From a checkpoint of a small audio embedding model: held-out accuracy 47%.
Rows from block 2 of a small audio embedding model, named by matrix and row number. Each number is 500 + 40 x the weight over its row's rms, rounded and kept within 0 to 999. All counts start at 0. Numbers have three digits each.
After each channel's rows are labels from the 100 clips, of 14976, where the channel reaches its highest value: "responds to" is what is common among them. Only what is clearly more common there than usual is listed. The data: single notes of musical instruments (NSynth). In brackets: how many of the 100.
# conv: width-3 conv (model.blocks.2.conv.weight, 112x112x3, each kernel summed), inputs 0-111

conv.58:435518477492536543448531430519508429417438438480549503524518486433513472587482553546526505478418534483456494534470543488468538445506502570500477477566490477482479497497605522533495478458528542457522451537591460508504565479463509465427542493458503481517489494479561496506452496550501585515539452505498484469460430526526464550509559506489
responds to: guitar (84); synthetic (83)

conv.64:454505464510456632497461466503538454519530492505503487519425443547500532502476471520487491479463589498479471464487491503578497498461507449497488469442445429478501453461485457513552554471539501485485550409462452459515467509530447475452524535517506513518534577557482435499459591477534468437516557468461438522520551515515525465528538418484
responds to: guitar (38); octave 0 (30)

conv.10:470506399484497530492503603503538508478510460488494428440477470548471462521506475489529422474485506488516522564522547494493491532534521451527524479485559426544485495592490456501497511571511498511519513504483593472502535529440472533551512548542438539450544452614488515545556502539538455509479504496576464516496505538592555556534479477494
responds to: synthetic (61); bass (59)

conv.50:559463544489546430435516555463513508571463520599498512508467484445489469462414546514510539500530534489450566500420472527482496523478543465469549522517495480482542514477481515580547473472542505551463502528534508550507535432489496458541570487545503535560531537498520469494473524516557507578538542473483433574539455521501542587491514424462
responds to: octave 1 (70); keyboard (38)

conv.47:471470482489452489537483528446566505541580509498473418450491496477480569469485466573528520541464512493443509447570533497502477488536523603520462500540611485522519588509499492517463471501502462497484514509485474529524519512447517460533562488503568533539516487488413506515483517523578446570601494481508409506499551517489488523502591515482
responds to: synth lead (44)

conv.67:475544572531521563461525459427501470508471541529471524463476482550480504520527487505528536603542529515488564481489536506489486553366598492474427462488482468522511475486503514524472505536537545499498525566492509487511541508627559490456451527477510478499544548452518536495539514457500569482477540551577469487483541519434530470480557481464
responds to: octave 5 (64)

conv.77:524515564485489441515481525557481494486542557555518442590517456526505447456555461454537474477473424481530508521464485468500477461543495511507500556543505481519499550489519422500487522560532481540507467583548485509485491529515455419521456467558540480600513445439511471542530444566499565507470590504472532497488393467542449500480521472481
responds to: source: synthetic (64); octave 1 (61); bass (54)

conv.111:528456467541476454563498436474456509505530509460584506517472511500492463502542478491509540470491437517552537520519498512493502466619507447617453511477513451557505485510465487527483527500533533525451472502618576496465461491544533416551516521546423487470481513495463438463531458526488506405481452517479481465453527524427502532544522458509
responds to: octave 5 (45)

conv.20:417555531504566470504469398459554489573503533501416558461485477443495475491549523535560519512514481431467463623470489517474509492485537483505496528470491506484469505452439518471498568475564515514490490481500519487467476503499455402498508484450479500535512446549502456552525568457531508467459544476518428470513565462535432463457541442487
responds to: octave 0 (34)

conv.55:486487471562528527431478433524492590519460511491489545513504513568480472469593538496520556439488451504536481472504420508525555491475551502459511464488541469490540492493619512495533489507482503557520546460516500551485564546434479526465534424484577516566519538508501581480483542468557421414552512458473517504517482486525449531526465500527
responds to: octave 1 (61); keyboard (34)

conv.12:653498532503481478558506477562488446424505479519484418495506504500471432522511437491539457517485506434580565475483531466544459470533529496486503557527483475539452487482479436473515502546461464499521487508587492461505488499466539575490510446518536497560483475459484430500473502502476586496479450552514531522498543434539452479528591478524
responds to: bass (71); octave 2 (46); octave 1 (45)

conv.31:518456539449547468619463461512472462499473493484483496434476510514576531449482506423502524524522443453469438411501431472466497486503534505539562517507552490521478528504532464510509492517586476522516467487494575525446481498532483504525428450497464469531531476544410532530554527490527488532495494594531496557476482532534458503613503508567
responds to: octave 5 (69); synthetic (65); instrument family: bass (53)

conv.16:477479518565540556510473489431416490525548539476473437483463511489459450511484538507484492545512468508436495465505542501554489582433527539570460487536568468506535544573477509534523512513557560554460564532484528543524427516492513452555519539511463565438483537432502476549489517547571513498530513464551485436483565469523475552458533519429
responds to: bass (57)

conv.84:535538480515560535471484519559446501555398483455540459494484486488484501504492449530550423517494520493514475571475447453461485556600496511493462513504496504488476535485469461501494525548480477588542451495523581450484470474460486470507447544542521423528520519477480472547437440560488446498486545551491600531466452457571469484454546439491
responds to: source: synthetic (70); bass (66); octave 0 (27)

conv.56:526525458545523571411515524499486417469501481464533528424468466473416562494493538438503536495534501499469461555531465518492514477487475523483548479461542419481510530489441552520557495580499487508493546508466608531504491525485461544482500418503467490506515524550508471537418541504511425520494442455521491546516530462519507472480469434617
responds to: source: synthetic (62); bass (54); octave 7 (33)

conv.90:460500591472603503480524488500523525505511502531514519469549467468574467507531462526531525566484529540471528443521491491438488493479574487532459462492477506524480526430504442567509480454556523557468448477501518495498479473574553513541516493576545471457448570484539588480515489502523447470471524553557492561434420597518465534544489488469
responds to: octave 5 (63); bass (50); pitch class: G (28)

conv.1:424505563516471485459507493558532475521498460550498486532487447520469476484538555504532528437480472437510507487529484515537469540560488512514517661500468498486503502528502452509523507454493526496513481577474486502561456520487426395513458520558456487530513523524568483586507539505470471489414567506503531432480526593467473522503574491501
responds to: source: synthetic (68); bass (59); octave 0 (28)

conv.32:480500489486474472554476508552635496505605488483511490519566529523487503489473475591504526510522544473530459523508581552518489624490518586582527524480538482543487517519474453507462467506510477444478532547496463519499438536499437494505531483442498499446430485582486485451495571530559522504564532535528495540497519509531483542476549511475
responds to: guitar (40)

conv.14:470514525444497509599437491522467540443488457446503464470480504541424487477543496492504521527499479491482500511512564537468493556584555461508470534524530471550518485461482486466506479603544464525514491568453553456443511464412520516495496426504491476457530432509473534467486491557429464519546457479476478502469524535523426533639476514505
responds to: octave 2 (70); bass (47)

conv.97:474434554510511442418494551489504470478388488479449486448491506463500498515537473486488454471517472504518557440494532580472483488522483533444437518492507453468477466547568448537514520490471398499491482443487520489475519581535471491513414514498496540490508442512532516526509459497610498458516550467462434493591500452491449490479457419509
responds to: octave 0 (62); pitch class A (33); note: A0 (28)

conv.34:524484434550408436424453553543510517465468482488478506577505514484545557385529510459475574555523405515477515415468475490524502494584524483517522452545470521428495485518484536448472423511512494467489469554505474507529417499499455534468512536572511503550510510468457493483488462529498513456529506533539483546466516550532493500480509587515
responds to: synthetic (64); bass (52)

conv.108:505539565479456555561492512428500530451488435499523510501534591458503579527590514464432476553552424501483464528408466497465468518542519459520501487507511543553519493497587488487477477515504448478550529488486496538540480518558456521501502532570532495469461490389516525466517502433486557557503469472537529451518468514450449526435456498537
responds to: synthetic (79); bass (71)

conv.35:422456494473483482505427617450537518495472504541492462534443470467489576551505548469503518534474450486498471441507485441494497452482566472469509507568441538475469512532485456461471532531502431481491468424538446475561569476509408483553480537466477476551496469527537442513466566463519499538442552531472459477578496490484487471493451539450
responds to: octave 0 (34); octave 1 (34); keyboard (34)

conv.7:518554466443496486449524491510506509533471498518457473541555559526469428442545495563470450451494519559498457471471514569459517535535494556423452443506518458460520476514498469491518481496520367521500528441437467436539516500512577481529471552510563439453532462515503505473558485475547581486552583515512452552475464477476512476547463470507
responds to: synthetic (68); octave 0 (50); pitch class: A (31)

conv.0:512498509506494461412465459486508480543571487477455459533443463507469490481519481423528450458499501517415495480513549533559493498469467485508471442551401509521499511487499522486474526542539526556500492479467451496487494584513520536510447483497523534494517418490433549550560522464541499487498455529485515488544455447564537323481490465535
responds to: octave 1 (49); bass (49)

conv.54:524510498522530478469522462527409477475446474499508548565407427551490477529482521555488529486529473535446455455491441528486510534436512538490561445529493523474556514446379520513562485533460496503514503574467479560496523496509499528492577509539547562459534446463518561514526458534468473527587476478490508516449448492489529609480523515507
responds to: acoustic (61); octave 5 (44)

conv.95:504502534498511456509518452431469547518561426552517487524490495520518467452515469610459471487529503470546531400478610568521496581478444516527514497512537445470439517609531478566465534509516491509511495513477471509532491524477475484487461498478466514474486595507533521524545495511542483452597474542546492453496562514445460567478466496497
responds to: synth lead (33)

conv.46:455429514449509541494499501572465452486472494517493556543447482466514568465524524502487574532466489525496400506454449473477513508464489553395478559492550571452463468465490438470525526512466444488502486464492482519537564456513526490473531520531484442495484509519581464464495538441458456464482534544410475424547435524554500483432537532476
responds to: octave 0 (37); octave 1 (35)

conv.85:501471516447432530432556503524594488458527484487522495481405524499515584484437463523475418476454523464469513513511487460501456524471472554455555509526490486577461496488464500391504490399468509476475504511483466435519584468465539511479451500508433506576500484530435493510457486576480526504466529470464514531564422520526523470475520482494
responds to: keyboard (38); octave 1 (36); octave 0 (31)

conv.70:412532461547485506482505525493513502456466502523428502442420408530571434504509542516500562423470509455468543478447517496566554513546481504465544514513568506488454520452577496430522508593484453505468507520476515472476487528443503466474526525459546519505519464487476474518433472476495501527505506438472382522522529469489415519567484481461
responds to: synthetic (92); bass (61)

conv.44:447465512506502568553513575539511508485479540501441439533481464482529621550550551443520521563488532532571483545545528513498489472474519481486447509549527501524530486487472544498558483523512488482537528461519510523559565454588502511536492464535513483494457496508572495532496488559514525464477511524482471418610482466622437514464498543483
responds to: octave 0 (36); octave 1 (32)

conv.40:550479482488497493487550493453456498480483520512579474474486494562485467504507540482491513495519439432451510496559551486518523608463481493481535500519605463526513503591493503462474542525550628480532534463560547564478526525568519460507543516494455570482510558478473528496484516487529486456512498525506515489427587469498466603429508536510
responds to: bass (70)

conv.100:579497515470510520525461498440540457542523494478531543467497469484538502551467486487522516474560504490490578452530613431521507561476466473509519487542494538449501556549540594490477472533502484492533519448579472484489488546497486429515518539465483508526520483460492435494427539489466591453467506511507414510532516460560451627489456482513
responds to: octave 1 (41); guitar (34)