From a checkpoint of a small audio embedding model: muon at rate 0.0036, 1.0 epochs.
Rows from block 4, named by matrix and row number. Each number is 500 + 50 x the weight over its row's rms, rounded and kept within 0 to 999. All counts start at 0. Numbers have three digits each. After the name is the row's rms in percent of the matrix's.
# weight_hh_l0: LSTM recurrent weights (gates i, f, g, o stacked) (model.rnn.0.rnn.weight_hh_l0, 384x96), inputs 0-47
weight_hh_l0.170 102:481540534495424516492509568520472457508480544485514524586500493495484508466385593489555493551456397510585519558547484498522520496600464472513500
weight_hh_l0.171 092:526511490494536535496515469548485607475548598516487512435553483554562408523543492565491415566582505535437476525521444493506514510532555540572521
weight_hh_l0.172 090:565469485442554408484516493461391495548553536446532465474549497550482465542519480528468471506482519514502466435488503477555575521559523526497536
weight_hh_l0.173 103:471539487514506424375475538427498465460468486495408509515457551482427512562551434394597517592510566550553517474469506489480472524592526442482548
weight_hh_l0.174 095:463455596465480374518513504540478535543544535480423454525512544452515561429522397521475598429549458497509451551410459473547538557528489450518490
weight_hh_l0.175 104:513521525525515569512523475518455527434556418532570443513470534580482422504467569445490496480478498485488493494457591462526561469531518413527498
weight_hh_l0.176 123:478518439449436485519512478482492557553466601517352420516355536472496495564454518503523509538490473479440479521448541522431486558538512395530590
weight_hh_l0.177 080:500548456447460487454460425493512475453546571535525558470436476522457492504485403484432452635520488447473464491479558445468401479510534524544508
weight_hh_l0.178 093:526517553493535535583529530399390514481460452475496531406458498415625468508513438424500601475479474397574456480523491544472549556510581528533440
weight_hh_l0.179 098:417612498483418419536488526610510513489529575405411454479527449479564488474521507462514550543520507459505522465583467480542510474595505513617564
weight_hh_l0.180 082:526511497534452526493496523578492386509495467535540437505501369532576520483492606443489531446494512613527549520498522564545488443561473503528466
weight_hh_l0.181 103:488479539397473565561512412474515472542424462488473480485441436515572399481490494382606495450458570537615503554502529534506528546551555486516491
weight_hh_l0.182 096:591510482481481547466494498547580513477526462485559534519538489506538451456486452516418459558501431529487440519379534555518512484462544555421442
weight_hh_l0.183 081:455450446498602473509576440453489496550490609473571518543607534509448411446508499462465464508594449504476490417509511412593492517521433472509507
weight_hh_l0.184 097:464547494489529507461479501495572469483526416510459581477443502469550490489471471502526508600479439522556487637521508481463593492424539503516476
weight_hh_l0.185 098:512551528505547551559497533492555510450551562530509501484537451475507538584438466480522526568534353535479574578469496435454546478465547490438541
weight_hh_l0.186 082:500467400559554417429491393578422528554530514497497552554443577473463490538461533529529533466552419425511451522475517480492456515432372465504499
weight_hh_l0.187 118:518523455500551404483489460522434489559492452414382549539446494464505427534583474458475525475515517598526445465502404468569543538567503401589474
weight_hh_l0.188 104:532540515506514522491525577536522550578513532559486534499574453554484606483516472530553457490475572534448552477557493499510469436454479474488556
weight_hh_l0.189 100:539485517506551506563444397435544441501415539442544535463538522468591463497467494537531570477561510515551418536500544504535443481519407447473556
weight_hh_l0.190 100:501602474428510504477484526518499429513619574429469501489507544529512523484505461445557442450484551536451454467515510491519408501478449641543439
weight_hh_l0.191 097:457532488503494547411509504468458499438505547458553537508420547482521478397538610537447545511522393445478515424514473395596477514493534520497526
weight_hh_l0.192 108:254541451432496551506520536433481431527493533596515388498501511537481435587496509573481527523534558454579459519527545568499499411505524548460454
weight_hh_l0.193 110:464338491451468518442456502487514464516579581451522503525489481490486461430482570511447434508366479540502571455521500492523503493510494430445577
weight_hh_l0.194 112:500491225540566494496494539612488523484497521497443522511436498555486496479525509466486485424472552466464586512549485449546494520458543582400561
weight_hh_l0.195 110:573487536158492454565501500517542506498521508495448518474580509434552505489493522485465418545517433521476482465522502522474503453538554481447532
weight_hh_l0.196 105:481508452509372509440547534523501534474551523440563520537493566533459507535438468374540534525512569534602481522550505529578447552521488451534478
weight_hh_l0.197 099:500588585533467316451483542483560457436462534375530537413541549534462448438500432435488487491425518446503606431504493492477528540490490445437516
weight_hh_l0.198 107:449422514497507437220515459552524525522467447559501473527493478466495550493497522434482500532506481504583453517480469466586532492527497520500587
weight_hh_l0.199 121:508539486513470466512289538576493492528529501583417537449499509493527455503509560494439449601574455485576421531483462501446545555558535485457447
weight_hh_l0.200 107:487457478503464464463525361456560465520558456484433448419459479473523444524513649429440564519481432471452381514542524482436456605517571458490525
weight_hh_l0.201 109:499465485542363429503495400341551526561574495546485552471518455535527529461456467568534503526557448472524492448416440529512542538565514410526548
weight_hh_l0.202 106:474468474491583514514549429515274415485464433532440526536533532562520508520538423492566564497523433563525470503425560486477560516484492467474553
weight_hh_l0.203 096:555363565510550453527467474554522310551557464464469452524492526415508459527440477511483478514368514509501510524463531452534506498509493521493513
weight_hh_l0.204 115:503492470492488582443547414534465397321487508349404500499514507558506487441473455501477381474456506437478453418394466465515423569546504479489453
weight_hh_l0.205 094:433473443489534422473437424528483524469324457459571537437552482490501519439484474450519517537558430443525522547531470482513480513468448414542561
weight_hh_l0.206 114:512566537558515539484511529459455501515520321513498556525547523470436550419472583455569521565529522471499527493444499569563410416497437459535479
weight_hh_l0.207 118:465345470519485412558499415452454528509584510246502453482482501534445486482533522543579526515517471479504415437499531484525438569460482517488515
weight_hh_l0.208 112:497559589421489496502512449487452504541444465522352473477594563513517562451488549524437530523507518534502569435507546417458479518493436604442491
weight_hh_l0.209 107:438527535542487544593536443478467531535515498555561259485616542445541450394486508493520490497476625560489485453499437436506513536497525528462493
weight_hh_l0.210 102:518497566477536457407492497532481476461503562521559492202533511568478516448482538463568497522439484521489525516506519478578464498517436497474434
weight_hh_l0.211 118:545527563538523439492546514544479525532586416519521622479282452530594558459517526474488460471553432489525537477526489489447493488498496475475489
weight_hh_l0.212 112:501535479495539498521505490555430507495498435461495548467447249455445529504531505458454410559492387507401479425520570529461515486430532478517451
weight_hh_l0.213 116:475536556510454494374572458503482493661524506433533503474564515322503447505444541559519483498498503487455490511447508561477504505698571478465490
weight_hh_l0.214 109:526633521534514523465414466474474383560461432453486541547531515498292503504588562518495443481597492517563577532497559450505480510484528554451479
weight_hh_l0.215 106:492449560568498524561504479495523502470569525498480504437476588487440229521438546555503541499598482520442436473504489469535471494502509458482478
weight_hh_l0.216 112:567535509478465551478471515500532461467428596433574532516470468529418562401570483554516495536501512514541475516521490481501466388528521478477503
weight_hh_l0.217 115:541520472475500541536481512489529498540524524556484489497455596498488481531185516464454515463517535528522543455508500558457499559461480527525467
weight_hh_l0.218 122:520541591474498481478523507497526445540554500474553475503459553520539548601446262485504457512513563534563463556528550494555559474604538590517526
weight_hh_l0.219 115:499493463453456510460526445509510479572540466577512487551565491513507418468503493262505503458522525442471453511484436502482485497568495450526498
weight_hh_l0.220 127:491548434493489495530506437569570444406469496463538459518487527438429488536503530498249493534490525574519481509437519520465481381446496470550515
weight_hh_l0.221 118:449530552513510472538456500507551469516456499508474398499462592489532507533526530468477353498556644516474481572486514531503575443508550497520638
weight_hh_l0.222 103:505533475497458489450382509457463466473473475490487458528506491518427471499532509480474465285474468544452453540546561471419531348445408517517519
weight_hh_l0.223 105:452527603586526466454493475481513517556467540534508481452471497516445542468561514501508502598321431572511467514495529542456519524476544491531573
weight_hh_l0.224 115:498452570475436537569489517475442561543477551522514463500514496486511473466512383541462601452531340518502505530429497524528514473406458450487548
weight_hh_l0.225 099:458476520526515497560478511542534547458489472537475455467418562513503499536496549434594539504535501364546595479423525448651437485436599552514578
weight_hh_l0.226 106:495509499484526490504480476486503429527537531498470467485438519417490539543505541516535496474562528464382575445494560398609489484463437510581428
weight_hh_l0.227 109:503559482482449605517429557454484440484477466439555491545480561490507524490494541464511513501460539564518234575497555459518515516514484485503532
weight_hh_l0.228 099:521510512566490452490504485514514590585471461527504502498501493617485506545534431520482506464540446523347476405368556504517498516522509576498516
weight_hh_l0.229 115:447528428512475559524484423505489461455508503450488596481465513502573451538520450515554438606488565545565497510248500443543448450523426540547509
weight_hh_l0.230 101:515435537461515460547470508547561491424469571474514531501528484487545447495585479495483507520520467435467376529487242580429459463505508453495486
weight_hh_l0.231 096:506485525508459446539522490553452483481449457502520512506461551585476514534486516584371586581555593496464516595458454427557596468529484477544554
weight_hh_l0.232 106:491499562490524424488476477501485430499457506467548488588450448476581511452512388496503520389506541499547566452477537549244479511501516527505534
weight_hh_l0.233 116:465450435473458539465502570567533576508514526564514527503536437464495506447500485447524535462490442424490513476493517434555245468462490531524564
weight_hh_l0.234 103:522519470444549457515568451527471550528569502555441435529430542476438455599502494505488555427457541522559476555414463479528488328558454479513497
weight_hh_l0.235 125:506453522504498489467659559536491526583469493480561555502519528487434565516518576464479448418502518503616450461420519581482518545312652480494525
weight_hh_l0.236 108:478606566532510441455625599572511551532481545481492498460472564543411567432597515513449478473489485487520426468443482531508489508486314389518473
weight_hh_l0.237 093:411511457456466509466434548434561469505529492425526484488529468459474495472494554523463495470510529508415451509394522498442530450406517523545508
weight_hh_l0.238 121:449467515491506437576513456486427543470529418509474497563532538492559459480506595452462432501523494471530514459490479502601537513488472494261500
weight_hh_l0.239 103:496522503590445517516443472528494521504569469483471500477482569462446519536456465535405520525498411525526525515554483423505504508454546447432238
weight_hh_l0.240 114:469474499454478503493451482521534454540476616530504534537575570489475473529537570498514474548456482438488491413501437517473520462478540502546493
weight_hh_l0.241 097:524515534520501524474460544432498351473471533499415533536421464548505485487448584470576530552455430469519593440483492490462479487549397424475545
weight_hh_l0.242 107:537533507502461465524465443491407431518380481547546506532540622463538545571502486514559513539592485546497442547551440473517507568510545585504526
weight_hh_l0.243 114:474442448522504519579510467512487588499529464484552639559523499501565491415451518488496433492534472483436465542511531551424593471502524554554468
weight_hh_l0.244 110:477455459506420588514560544474529393431482522442430535518528442400517480473511527487478454436418550523471542552461426514482457455529562470466485
weight_hh_l0.245 108:446520463443557506492495500535452478506585607420534556478474493528417427470365500455499490474434525526502415507511471549534517446514508430544498
weight_hh_l0.246 106:547442434486601490507477500496530517485480474609511476467600537541473519552569590547475482537456470509539461504549506464446517537419519520457520
weight_hh_l0.247 126:484524512567489456498451632518536510517454469490585482547591547493586441460516522494474502616507514516502452502450511518466542495563495455549441
weight_hh_l0.248 128:569442514488465486490488557536461536517569490511597548496589504566535476487487563538504552485503526411507486561482486477479533542460504528468472
weight_hh_l0.249 115:515413504509498555538509385407491477457484525515529484460546530606514545519462439487495458507562463531433462587403430478456469556476452533501517
weight_hh_l0.250 103:468470524492538552514521443471516494478469451513543446556490447481557517402548540523491484569423556536529542526492476554519381517530473570452499
weight_hh_l0.251 113:484483543462480557403469479496409478491534496479494522556472521492392552506548533461523465575494530458507517524507478589529504529522557546469469
weight_hh_l0.252 123:468553441451477478495502510424457464426526538514471523460397601539408543435545474462587400626525490488429535488479541555407502541488534482576513
weight_hh_l0.253 093:472534564431512530530549503462337507545517578553540510602506509508522449478517504445461398435460452496554556499467445544540510529497452555527468
weight_hh_l0.254 104:406484546533499472548445450595545605522490458507497570553459519571555566436485563481496462463541506517525560457520511566482442495496492519475421
weight_hh_l0.255 112:458528493556463531492373478520468513471504506565540476506471491464601447513490481486496424526468556537570558560509510548446486498456530527554503
weight_hh_l0.256 106:504584595471439601538505598470455497560456479492500549480518551496498571515549475429484524479502476559432506485505563488570536453511494523383544
weight_hh_l0.257 106:560536491533546574494501496563484467538532554487411397484540529448558367526537526534567504453407495557546543550564539532456461511576479495553414
weight_hh_l0.258 125:431484540530574491494582599527549525486519437507482489428502538405483468503508524481682461552449475478443506502585475531482469443521519458531480
weight_hh_l0.259 105:483454532522481496524530461518494574446574466485419491520460580573414548373484503491454515450450501491391455548469524520509472517463600543436572
weight_hh_l0.260 116:454505570478436443529599467536492476564559484457512542406480511435568551462443484558431496537617499508453523521522502510506516506543546519530565
weight_hh_l0.261 122:564455492513527534471466537600472555473504422518523551521528474597513477568493542566476434450515512456451529593574536478504489528563489468469502
weight_hh_l0.262 096:511490422431498455517560526480540484416525534580430469489406496525500466416540484560461595516555434452498460482519486482488442429490505499542481
weight_hh_l0.263 094:498530452532567580529498542474541457473465501472494437511495504486455464374493408519439551537499556480593462565513476444517564508412502508518448
weight_hh_l0.264 116:465554534496565532524448583453546483480591539538494515495522469549480416478465573538528534512481457454546431464530420449549506505436528505540557
weight_hh_l0.265 115:506492468470525442556539510479477492498524430604484548547511468543479495500482573524503452439533427456464476514377567527524518529529516488498443
weight_hh_l0.266 115:531476522491541497385490474541509486409480522546546445503557504535543487664555453481447516504467564524527562461427579484514470451524388496443434
weight_hh_l0.267 109:518492479594532545472544425358466475574493500638550524412592477473499521457421512528467520429507547561467587485489471501470497445498480447506503
weight_hh_l0.268 105:546505556441494535552497478447538471419496489419507479529591507496494452552524483551514566491475572500424520553544480517475493566534540519561528
weight_hh_l0.269 111:374505499528445533523504484552517491527595439381518585554536532456457531490442570471552611492470592505439567552486473539435573352419422559472531
weight_hh_l0.270 096:511488534538464531469514490484500538538546554517533465512431604477511483593515505516561505497469461552517521509520478466419467524527510524548547
weight_hh_l0.271 099:486537489521549547459500476501434523491451468440553434543500474495483470500527471477479546439493480465529436463473509453551447500421390613442462
weight_hh_l0.272 109:540468505530507509437607462523424452472514570447461489608454500508572513410527536527519412568497583483500546574504537495514452428550509489520589
weight_hh_l0.273 103:558575563536494431493470558440477504546498484458483360490580456538408420490499467499481508534444477433529590485489480454519553542466518531443512
weight_hh_l0.274 105:448464395545470486477491530532615518449495518438597492547528440499557568491500474539511534515554447484452552472465505567520524448519498494530537
weight_hh_l0.275 111:471540512517411514580415494487482497549523540445495466468499554413501497503442504401491562556487495432478530476533522569419457451389489487588466
weight_hh_l0.276 101:452526385463528494529501489523520559471578504567568447432500437460514479401542484426461538503513462487573495439539552553537555475521389534529509
weight_hh_l0.277 108:546587472449501456525487535432514517545582497498444499507429477500535446490496481516557571497500533482470524470567472603471446501466501456496510
weight_hh_l0.278 095:438548454444557496511520520545500449495477529383520570500476455493559495466471547521657504525381465473502488404497562431505577515459449499457569
weight_hh_l0.279 098:483588489462499571507514497504585530519467467599546538573423450536503472508500537456524503546401466473455483549507587477504498449491532591423482
weight_hh_l0.280 124:489451495490487493567499506502464545541514475463554585518456595490509505514598426484510434486420524498530497473486504557549583480485470435433505
weight_hh_l0.281 119:570505505504532496539522460514506476503503519469444399439482561483486460485554520532558549521577492538607477406498526450444572493500501470448556
weight_hh_l0.282 108:508498503537451529469490565464413559439477420498501514513447527521565551498552511487484561509490462479501510587566521515583462442474555519472445
weight_hh_l0.283 090:468513570512492481500588471547507508567482554488418467539564538491530453534496423504515400518495517524548511463562446562568433588515472503501492
weight_hh_l0.284 103:411447557454520435533538554568541577510530547573528480499496491492454474497494543496623568426484570515534469430505578483499475512465501466484566
weight_hh_l0.285 110:437448511515543501551496418536490520522515473570505486504608412538498511468511500489490456577493549469437527491543444460459503561515578494479366
weight_hh_l0.286 103:458562507428547518431488569549544533532531588471478426526521550494500414489551451485491505433489499523549441546506658516477465489528501507536425
weight_hh_l0.287 119:504520552485526552514503457504463445537484456450509488508461571534507458502540462551572462490473649501508492570505542486425477439492520516474453
weight_hh_l0.288 093:588490547458522488508517458485494576465593489430508564542573523570426447485524483509518585490445526530430505462390496409465466486449466422464574
weight_hh_l0.289 096:522641550517515541496595443540554455472454490470491489512501437531511566470476449459501517474601540449611461469530459521522599523459564492559480