A small audio embedding model, trained from scratch: waveform 16khz input, arch crnn.
Rows from block 2 of a small audio embedding model, named by matrix and row number. Each number is 128 + 24 x the weight over its row's rms, rounded and kept within 0 to 255. All counts start at 0. Numbers have three digits each. After the name is the row's rms in percent of the matrix's.
Before each channel's rows are labels from the 100 clips, of 14976, where the channel reaches its highest value: "responds to" is what is common among them. Only what is clearly more common there than usual is listed. The data: single notes of musical instruments (NSynth).
# conv: width-3 conv (model.blocks.2.conv.weight, 112x112x3, each kernel summed), inputs 0-111

responds to: synthetic; guitar
conv.102 103:095132175157157118146095137171167139141138130106099099099177101116143120177101109116101127137136128108183123154130096108119169108119126109123150095104128198144136103136144168123134130098144107125115125151167116141112084132124138132136129165141141136113110164159151141125157114104113114117107155137073133118144144141131155136096097096083

responds to: synthetic; guitar
conv.42 105:077115138186136115148165136125098120138129096159105201118142093149106072154145106106129132091129116119173125110174149116122100134152129113123132115122110183084104132159144159125101144135123162106132121100149096108106110127096148127114109143100119119100099090127132172117112117112126151123102102130114106147093123117102100168156123126124

responds to: synthetic; bass
conv.6 104:127138127107119118103135147100143124117123071075084124148077154130131154153153121158130074135142149170099138097147115145127120147140120193124127090116146101156092135159108114120157132086125083133129142108114105150131096128122119099155122118122106120088111113142136105151065110129107103125141097110118121176137115141163114167091118143128

responds to: synthetic; instrument family: bass; octave 0
conv.101 096:116145110088149079093126143108160121116122138122106138171084120171152151123115168110120132139107124093148134154154153144157133129132135123120087149098136116113125095127163133118152117115106116090135166108113117113106155150100129094108081131138113156166123148178137112122113145119147127107146142149112079090173117167086082146138153125081

responds to: synthetic; bass
conv.37 097:145110152149162157134123102145136169111097099139109126176122091105147145091150149121144123154125132100122117129074121108121125135193118113120130125137142103141139156143184107155127127135133150129134126139118103113161127122165136093150116139190113126169123136100128172135107126116125125126135116095160150127147067178147084134164175161113

responds to: synthetic; bass
conv.87 094:137144134084161138090096123120114132100136092118130155153117142119139125122111138221139130121126156125051171103161082133137130139106094146151118095140115099119135094100119125154130115114106105133132105136178134156116133140127098093133176120130165125123108134119126094134080157124158148136108142119095126151120120106112106152158089132125

responds to: synthetic; guitar
conv.8 096:138158148154160146137201094159159163144121152132142142152108115134153136142135087129136128123135130115122157130148131117111158122194150120069112117147115123152160138110159120153146131086118146131141123116081132105129170102149118110117158102109121118110141140150136168126151120080074133096102106097134170140133155114156123121150116108178

responds to: synthetic; guitar
conv.53 076:173136117126137076151131143143152124163148110102161104176128091131111136101115087107139118106126122118190145131109111124142138122132112096114111119108104113129109125133111134109132125104103110099141127107141133131113133150118138148137135100147116116101103134146130089179113103123092186141108095170088110133176106066161074105166107144154

responds to: bass; guitar
conv.22 128:119140108137095107147147105123158138119160132130113146105147112167136112116144076153122125116107112115123126115141190142157110174129135153169105117114108163125081147173164108113071127091145135104112155153130100149136115176096154158100110120119091135135126118136159136096133106138190119089175137149149124110143154143136146138157141155121

responds to: bass; guitar
conv.98 096:105140138132107127139173131145127110132151109138075167126129151163161141109136080094124126125110148167125110102144204141162150145098121117134158082145098161121124132176148099142096137116089143102119155130126105114088123166109146129112104099127130135139124123157117094140109126170139144092110154115102112136136152100135106062142153123111

responds to: bass
conv.103 107:147060115067098087117131089089147139137115148097114148091107125107113127153126097119105127154115102107167108099100141125104134089102144151127112107108063164121091095140132115140139113135153135090148106100100141111137129127146128101124095154099119131137156114135166129132100092117117116127099116100147125117089105142143150088171132157118

responds to: synthetic; guitar
conv.59 078:100101131173118137078141118123133138105113113121135137123115083185127150128075107134113117114142135131128141147144110124147096146156126109158103152128099150098126156101118141123122140149123145157141146183126118139127104091136077104127162110070091113107132143129117113144092098150152093135124172167117127108100099135069144152105163133087

responds to: synthetic; guitar
conv.107 091:116125092157112159160125124125089132140139142124125144177076108165083130101167176094146109165141110130116131115133138108121160105171129138130096156139154098082139132115161118134163144157103124108145109149123083138162139112121150129109137123132133142090134088121136116138166136161107156133133125188148087097123123148167093136169153122134

responds to: synthetic; guitar
conv.78 110:095153133148175128148113119115097144133151093126110105161136101128123129180158162146120114121128150072171139196128091104134145139122082120141122118154096178106148123127123131138154142104146110160134136125152121148126090110120120104148144130098143120122140123122147094129087104107085108097127083171113084112146163112118114172115142099141

responds to: synthetic; bass
conv.57 112:159125077148136169147093166132145074143153134134149118122123124122127168119141125101094112066101129140114131118129112083098113128129126107139133124124151114152134120134150126143117112104135117137174122061088157134136148112160122161101123136110112112117098131119083118122123114118096111085107126070103159125108138120187156128108112145186